python train.py --model="image classifier" --dataset="microscope photos of single blood and bone marrow cells" --train_examples=194171 --image_size=48 --crop_scale_min=1 --horizontal_flip=true --rotation_deg=5 --cutout=0.25 --targets=["cell type", "smear"] --num_classes=[17, 2] --arch="mlp_mixer" --norm="layernorm" --norm_position="pre" --hidden_act="gelu" --mlp_ratio=4 --layer_scale_init=0.01 --parallel_block=false --inner_norm=false --moe="soft" --drop_path=0.05 --num_experts=16 --moe_every=2 --expert_mlp_ratio=0.25 --slots_per_expert=1 --shared_expert=true --patch_size=[4, 4] --conv_stem=false --layers=12 --width=256 --loss="cross_entropy" --residual_init="none" --optimizer="muon" --muon_scale="original" --learning_rate=0.027 --momentum=0.9 --nesterov=true --orthogonalizer="polar_express" --adamw_lr_other_params=0.00071 --l1_shrink=0.003 --cautious_weight_decay=true --max_steps=10400 --batch_size=256 --epochs=13.7 --lr_schedule="step" --warmup_steps=200 --weight_decay=0.04 --adamw_weight_decay_other_params=0
Rows from block 5 of a small image classifier, named by matrix and row number. Rows with one number within an expert belong to one neuron, the router's apart. Each number is 128 + 32 x the weight over its row's rms, rounded and kept within 0 to 255. All counts start at 0.
Before each expert's rows are labels from the 100 images, of 14848, where the router gives the expert most weight on average: "strongest on" is what is common among them. Only what is clearly more common there than usual is listed. The data: microscope photos of single blood and bone marrow cells. In brackets: how many of the 100.
# router: slot weights (model.blocks.5.mlp.router.weight, 16x256, trained with AdamW), inputs 0-127
# up: expert up (model.blocks.5.mlp.up, 16x64x256), inputs 0-127
# down: expert down (model.blocks.5.mlp.down, 16x256x64, transposed), outputs 0-127

# expert 12
strongest on: cell type: erythroblast (40)
router.12 [103 172 175 163 109 117 165  51 107 138 104 139  75  96 154 127 180 104 155  98 147 159 180 158  78 120  60  75 121 148 115 150 139 120  92 109  98 136 120 134 191  60  87  86 148  93  89 158 179 139 170 107 177 133 122 152 143  98  99  92  67 156 153 145 108 167 104 158 143 163 132 149 112 135 108  91  71 138 119 139 104  78 100  88 100 132  91 101  61 184 195 127 112  94 169 127  98 127 118 123 107 122 142 146 127 107 162 116 127  78 143 172  80  78 113  99 146 167 161 111 116 150 140 129 149 100 126  89]
up.0 [255 194 147 110 125 128  75 146 128 145 123 127 128 123  93 131 143 119  41 180 130 172 168 104 127 130 128  91 128 129 120 132 117 121 105 143 119 163 128  96 136 138 129   6 142 255 130 150 127  50  42 126 227 123 137  50 115 135 144 107 123 173 135 199 104 150 138  99  55 104 120 131 129 123 125 135 122 120 130 108 128 122 117  70  71 139 102 127 166 132 115 127 126 139 127 108 161 126 129 179  99 100 128 130  88 134 144 143 103 132 149 126 136 129 124 137 131 151 127 151 102 124 139 115 143 121 154 111]
down.0 [128 124 138 140 140  79 125 128 128 105 126 132  91 132 129  99 128  86 138 102 210 128  76 142  83 124 126 155  86 128 128  69 109 128 133 128 118 133 152 126  39 125 126 130 138 116  99 118 128  87 118   0 128 128 128 129 189 131 128 102 122 125 131 172 176 146 140 128  58 175 148  85 125 111 133 106 128 130 116  97 141 146 128 128 151 135 117 124 254 128 128 111 110  61 169 159 180 133  96 119 196  94 141 143 128 111 128 127 149 136 157 128 128  91 118 173 128 123 123 151  93  68 128  45 130  97 120 128]
up.1 [172 133 143 128 125 189  28 106 123 129 194 156  97  70 128 177  98 126 121 122 128 105  57 133 121 113 100  27 129 121 120 135 148  71 125 101 144 135 143 104  91 114 130 120  63  72  85  90 151 230  75  90 130 171 125 123 175 128 129 125 128 147 120  62  96 126 133 165 131 123 131 147 152 104 154 126  96  98 120 234 128 103 186 121 147 129 141 156  77 143 134 154 124 108 127  98 129 124 104 125 127 165 132 106  96  88 126 126  29 141 208 123  56 126  91 133 130 104 112 157 122 142 120 126 130 122  66  70]
down.1 [128 106 116 120 146 126 230 128 128  29 133 186 128 124 125 139 128  75 132 128  53 128 127 144 132 143 123 153 120 128 128 221 121 125  77 128 153 120 160 150 114 128 133 203 148  89 106  84 128  83 170 188 128 128 128 118 154 127 128 103 128 125 148 162 217 135 187 188  93 153 139  72  79 134 121 120 128  81  91 152 130  96 128  85 110 116 108 133 167 128 128  43 102 155 125 121 124 117 129 130 135 120 136 105 146 129 127  94 108 130 125  90 128 201 126 174 128 136 115 152 126 149 128 134 127 123 125 128]

# expert 2
strongest on: cell type: promyelocyte (74)
router.2 [157 145  78 164 192  79 106 145  81 117 123  98  92 126 168  77  88  73 133 177 163 165 141 111 182 111 109  87  80  92 120 128 135 111 126 178 140 139 137 107 154 133 141  97 136 162 146 120 101 184 130 107 124  89 137 137 184 135 169 160  66  88 178 155 164 122 127 162 155 146 156 146 140 146 164 141  71  82 137 172  94 123 156  97 157  98 133 118  64 177 108 109 123 106 173 172 134 117 133  85 127  91 156  94 132 131 168 137  99  75 102 110  58 138 112  87  93 163 101 134 107 166 115 125  88 182  93 135]
up.0 [ 77 123 132 135 128 136  78 156 172 159 145  95  96 136 130 215 145 156  92 115  85 162 129 105  66 104 130 122 139 144 132 132 128  92 114 132 143  89 126 119  87  97 111 122 122 133 203 127 128 124  62 128 125 139 128 123 128 142 163 128  94 130 127 131  32 151 129 216 234 127 128 129 130 183 128 116 119 134 166 110 131 118  91 129  82 147 126 107 155 133 160 136 138 139 128 130 242  94 134 242  92 142 138 136 123 128 114 119 124 172 132 102 128 124 129 111 125 183 140 128 150  98 103 115 130 109 136 160]
down.0 [128 117 166 128  85  65 170 128 128 121 127 122  96 191 138  93 128  96 149 123  75 128 174 154  81 127 124 143 147 128 128  94 158 132 132 128  64 146 112 101 161 129 181 117 131 223 159 132 128 115 111  64 128 128 128 132 118 127 128 122 129 164 124  67 156 119 107 160 138 111 114 129 171 168 140 141 128 152 134  74 133 123 128  77 105 162 142 106 137 128 128 138  98 128 150 100 128  98 131  97 170 107 133 139 123 116 128 175  95 109 141 138 128 154 130 171 128  41 133 141 106 190 128  81 129  75 151 128]
up.1 [127 156 134 128 177  75 172 140 116   0 168 108 128 139 125 183 132 127 189 201 137 173 131 145  81 126 140 189 141 104  81 127 127 123 136 162 137  99 112 164  93 110  95 209 134  78 168 131 106 100 124  81 147  93 129  96 143 154 116 138 140 138 153 163 134 129 173  63 121 132 145 138 125 131 136  87 137 140 127 133 150 160 205 129  60 124 209 127 104 140 139 169 127 129 131  78 137  95 120 222 130 128 126 116 185 128 125 125 133 130 182 124 133 130 153 130 133  52 132 125 113 128 149 134 128 104 126 107]
down.1 [134 103 168  99 110 104  53 128 128 171 151 133  75 174 137 173 128  94 134 137  95 128 100 155  68 129 208 123 104 128 128  81  99 138  65 128 149 132 145  74 121 128 148 176  97 244 113 120 128   0 130 186 128 128 128 146 148 128 128 182 151 132 169 153  87 129 148  66 116 147 135 110 155 107 157  99 128 114 144 166 157 110 128 164  93 142 126 148 143 128 128  98 123 129 110 133 148 225 125 127 136 129  75 152 124 119 125 181 208 133 193  95 128 193 148 167 128 128 129 155 111 119 128 134 132 137 164 127]

# expert 3
strongest on: cell type: artefact (51)
router.3 [153 112  90 110 171 129 175 162  67 121  99 165  79 147 158 102  75 125 128  91 127 126 165  98 183 116 129 135  75 119 162  74 114 110 104 167  87 169 127  76  86  97 115  92 105 179 142 122 122 158 137 164 140 169 126 102 127 117 134 112 120 116 170  81 100 122 152 137 145 118 170  97 131 189 147 128  69 154 117 105  99 139 134  49  91 163 138 132  98 188 111 126  78  90 176 121 164 148 129  86 105 174  62 118  89 137 123 109 139  85 101 148  77 156 144 143  96 159  86 146 141 122 134 101 107 180 159 144]
up.0 [ 94 136 168 129 138 123 148 124 126 130  90 181 128  90 123 101 120 128 123  15 129  96 134 117 128 126 114  38 119 164 145 147 128 121 127 146 129 125 142 158 130 147 131 127 111 122 127 160 110 127 185 160 137 133 134 122 156 172 142 109 109 216 120 104 128 156 159 142 123  87 142 128 104 126 121 138 143  91  92 113 128 122 131 192 105 111 115  78  85 126 115 142 139 128 128 100 157 184 117 130 147  80 149 131 157 128 128 104 139 124 136 126 124 103 110 149  82 129 148 143 109 128 146 128 143 112 124  46]
down.0 [128 170 157 133  57 229 116 128 128 159 104 118 112 124  66 122 128 128 129 100  97 128 171 112  96 128 120 110 173 128 128 172  88 120 132 128 132 134 139 143 111 128 143 149  70 151 127 136 128 101  97 166 128 128 128 127 174 127 128 232 121 102 113  33 127 164 214 201 155 144 132 137 159 152 104 144 128 124 172 143 154 103 128  93 148 147 129 176 111 128 128  74 146 195 118 123 105 117 124 134 161 142 126 142 128 138 130 144  61 235 123 158 128 100 130  61 128 133 109 113 168 130 128 134 128 238 108 128]
up.1 [177 128 147 105 100 121 136 107 131 134 142  78 133 129 144 188 194 120 147 153 146 127 129 128  74 146  98 189 108 133 128 126 123 142 134 129 126 117 184 116 131 144 136 121 115 101 121 128 128  26 128 107 111 117 130  84 153 167 125 124 126  27 127 122 159 174 109 124  74 108 126 126 147 128 126 129  96 136 117 121 131 127   2 131 151 126 136 149 238 114 103 124 129 125 128 120 126 126 111 135 147 145 113 128  71 146  87 143 131 133 102 143 155 120 177 128 110 137 146 140 128 164 151 128 123 113 151 162]
down.1 [128 137 142 148 117 136  88 128 128 170 146 116 147 149 221 170 128 156 135 128  55 128 112 107 130 123 164  96 121 128 128 127 140  79 128 128 128 123 136 113  71 128 109 156 138  70 120  70 128 126 136 196 128 128 128 128  86 128 128  54 112 120 126 124 138  94 189 147 150 113 179 150  88  80 195  84 128 169  79 152 152 155 128 157 122 115 107 133 150 128 128 134 156 127 123 117 111 107 134 126 135  77 109  50 128  79 128   0 117 105 128 110 128  52 137  76 128 130 140 202 156 136 127 180 128 132 129 128]

# expert 8
strongest on: cell type: lymphocyte (37)
router.8 [ 82 101 160 103 121  75 142  73  68 110  53  95 127 129 149 114 139 102 134 110 113   8 127 156 109 145  74 155 139 119 231 179 120 170 120 132  85 122 117 166 119 128 148 117 124 111 180 107 136 118 191 140 110 139 182 134 141 136 126 123 124 167 168 158 173 153 131  77 128 171  75 169 138 150 157  94 107  85 121  79 146 125 128 142 141 190 111 154 133  60 138 104 118 131  75 101  91 170 117 104 129 146  52 136 106 157 149  88 114 107  80  85 165  54 143 155 165 166 118 105 100 158 162 129 100 149 143 107]
up.0 [122  73  83 128 128  72  94 168 122  63 145  99 148 103 115 200 136 130  95 191 133 214 200 107 133 138 188 144 116 166 128 129 121 115 136 148 161 128  81 111 140 136 147 100 127 125 118 128 126 117  95 130 113 125 110 119 124 100 133 133 129 117 128  52 131 108 102 131 108 133 128 122 171 117 128 138 136 181 140 108 113 128 128  90 189 139 134 107  23 125 140 213 121 126 128 128 126 190 127  67 153 129 125 130  91 196 138 134 120 137 166 125 130 142 129 129 160 133 129 118 101 147 139 115 108  89 137 175]
down.0 [128 128 105 121 136 162 231 128 128 123 107 103 120 111 104 159 128 235 118 141  93 128 142 135 114 128 200 150 145 128 128 115 131 127  35 128 150 138 127 143 147 128 139 121 147  71 123 128 128 122 116  96 128 128 128 129 162 128 128 148 120 131 113 142 135 132 143 143 138 131 129 175 156 112 126 173 128 115 105 133 121 116 128 124 116 165 135 157 101 128 128 135 127 121 135 115 136 181 132 128 127 111 155 146 128  82 128 210 126  94 177 119 128  42 112 116 128 166 131 128 143  77 128 130 127   0 199 128]
up.1 [158 201 169 131 135 137 124  32 127 141 236 103 129 145  92 129 107 171  97 142 127 132  98 185 118 128 121 161 129  96 115 127 150  98 128 155 130 121 182 149 160 118 128 100 127 159 125 131 127  92 108  84 142 145 126  31 140  93 104  85 134  22 125 144 128 158  51 142 103  51 127 149 122 128 113 129 129  68 153 132 119 122 155 127 103 122 160 103 110 183 132 100 127 126 127  84 104  72 131 148 100 131 120 125 131 111 192  71  90 145 128 117 129 129 119 146 117  89 132 181 140 130 134 184 149 109 131 113]
down.1 [128 123 164 167 164 220 131 128 127 190 153 159  59 143 100  54 128 131 107 118 124 128 101 124  33 128 176  99 112 128 128 188 177 123  42 128 132 129 136 210 171 129 141  80 143 115 158 160 128 145 148 147 128 128 128 127 149 128 128 144 133 120 103 159 112 142 255 170  58 176 162 125 147  98 104 180 128 110 155 139 159 133 128  81 154  73 192  87  82 128 128  87 150 131 136 109 119 107  84 146 123 155 171 148 128 188 126 131 132 199 157 172 128 137  99 155 128 120 147 121  97 130 128 122 131 208 146 128]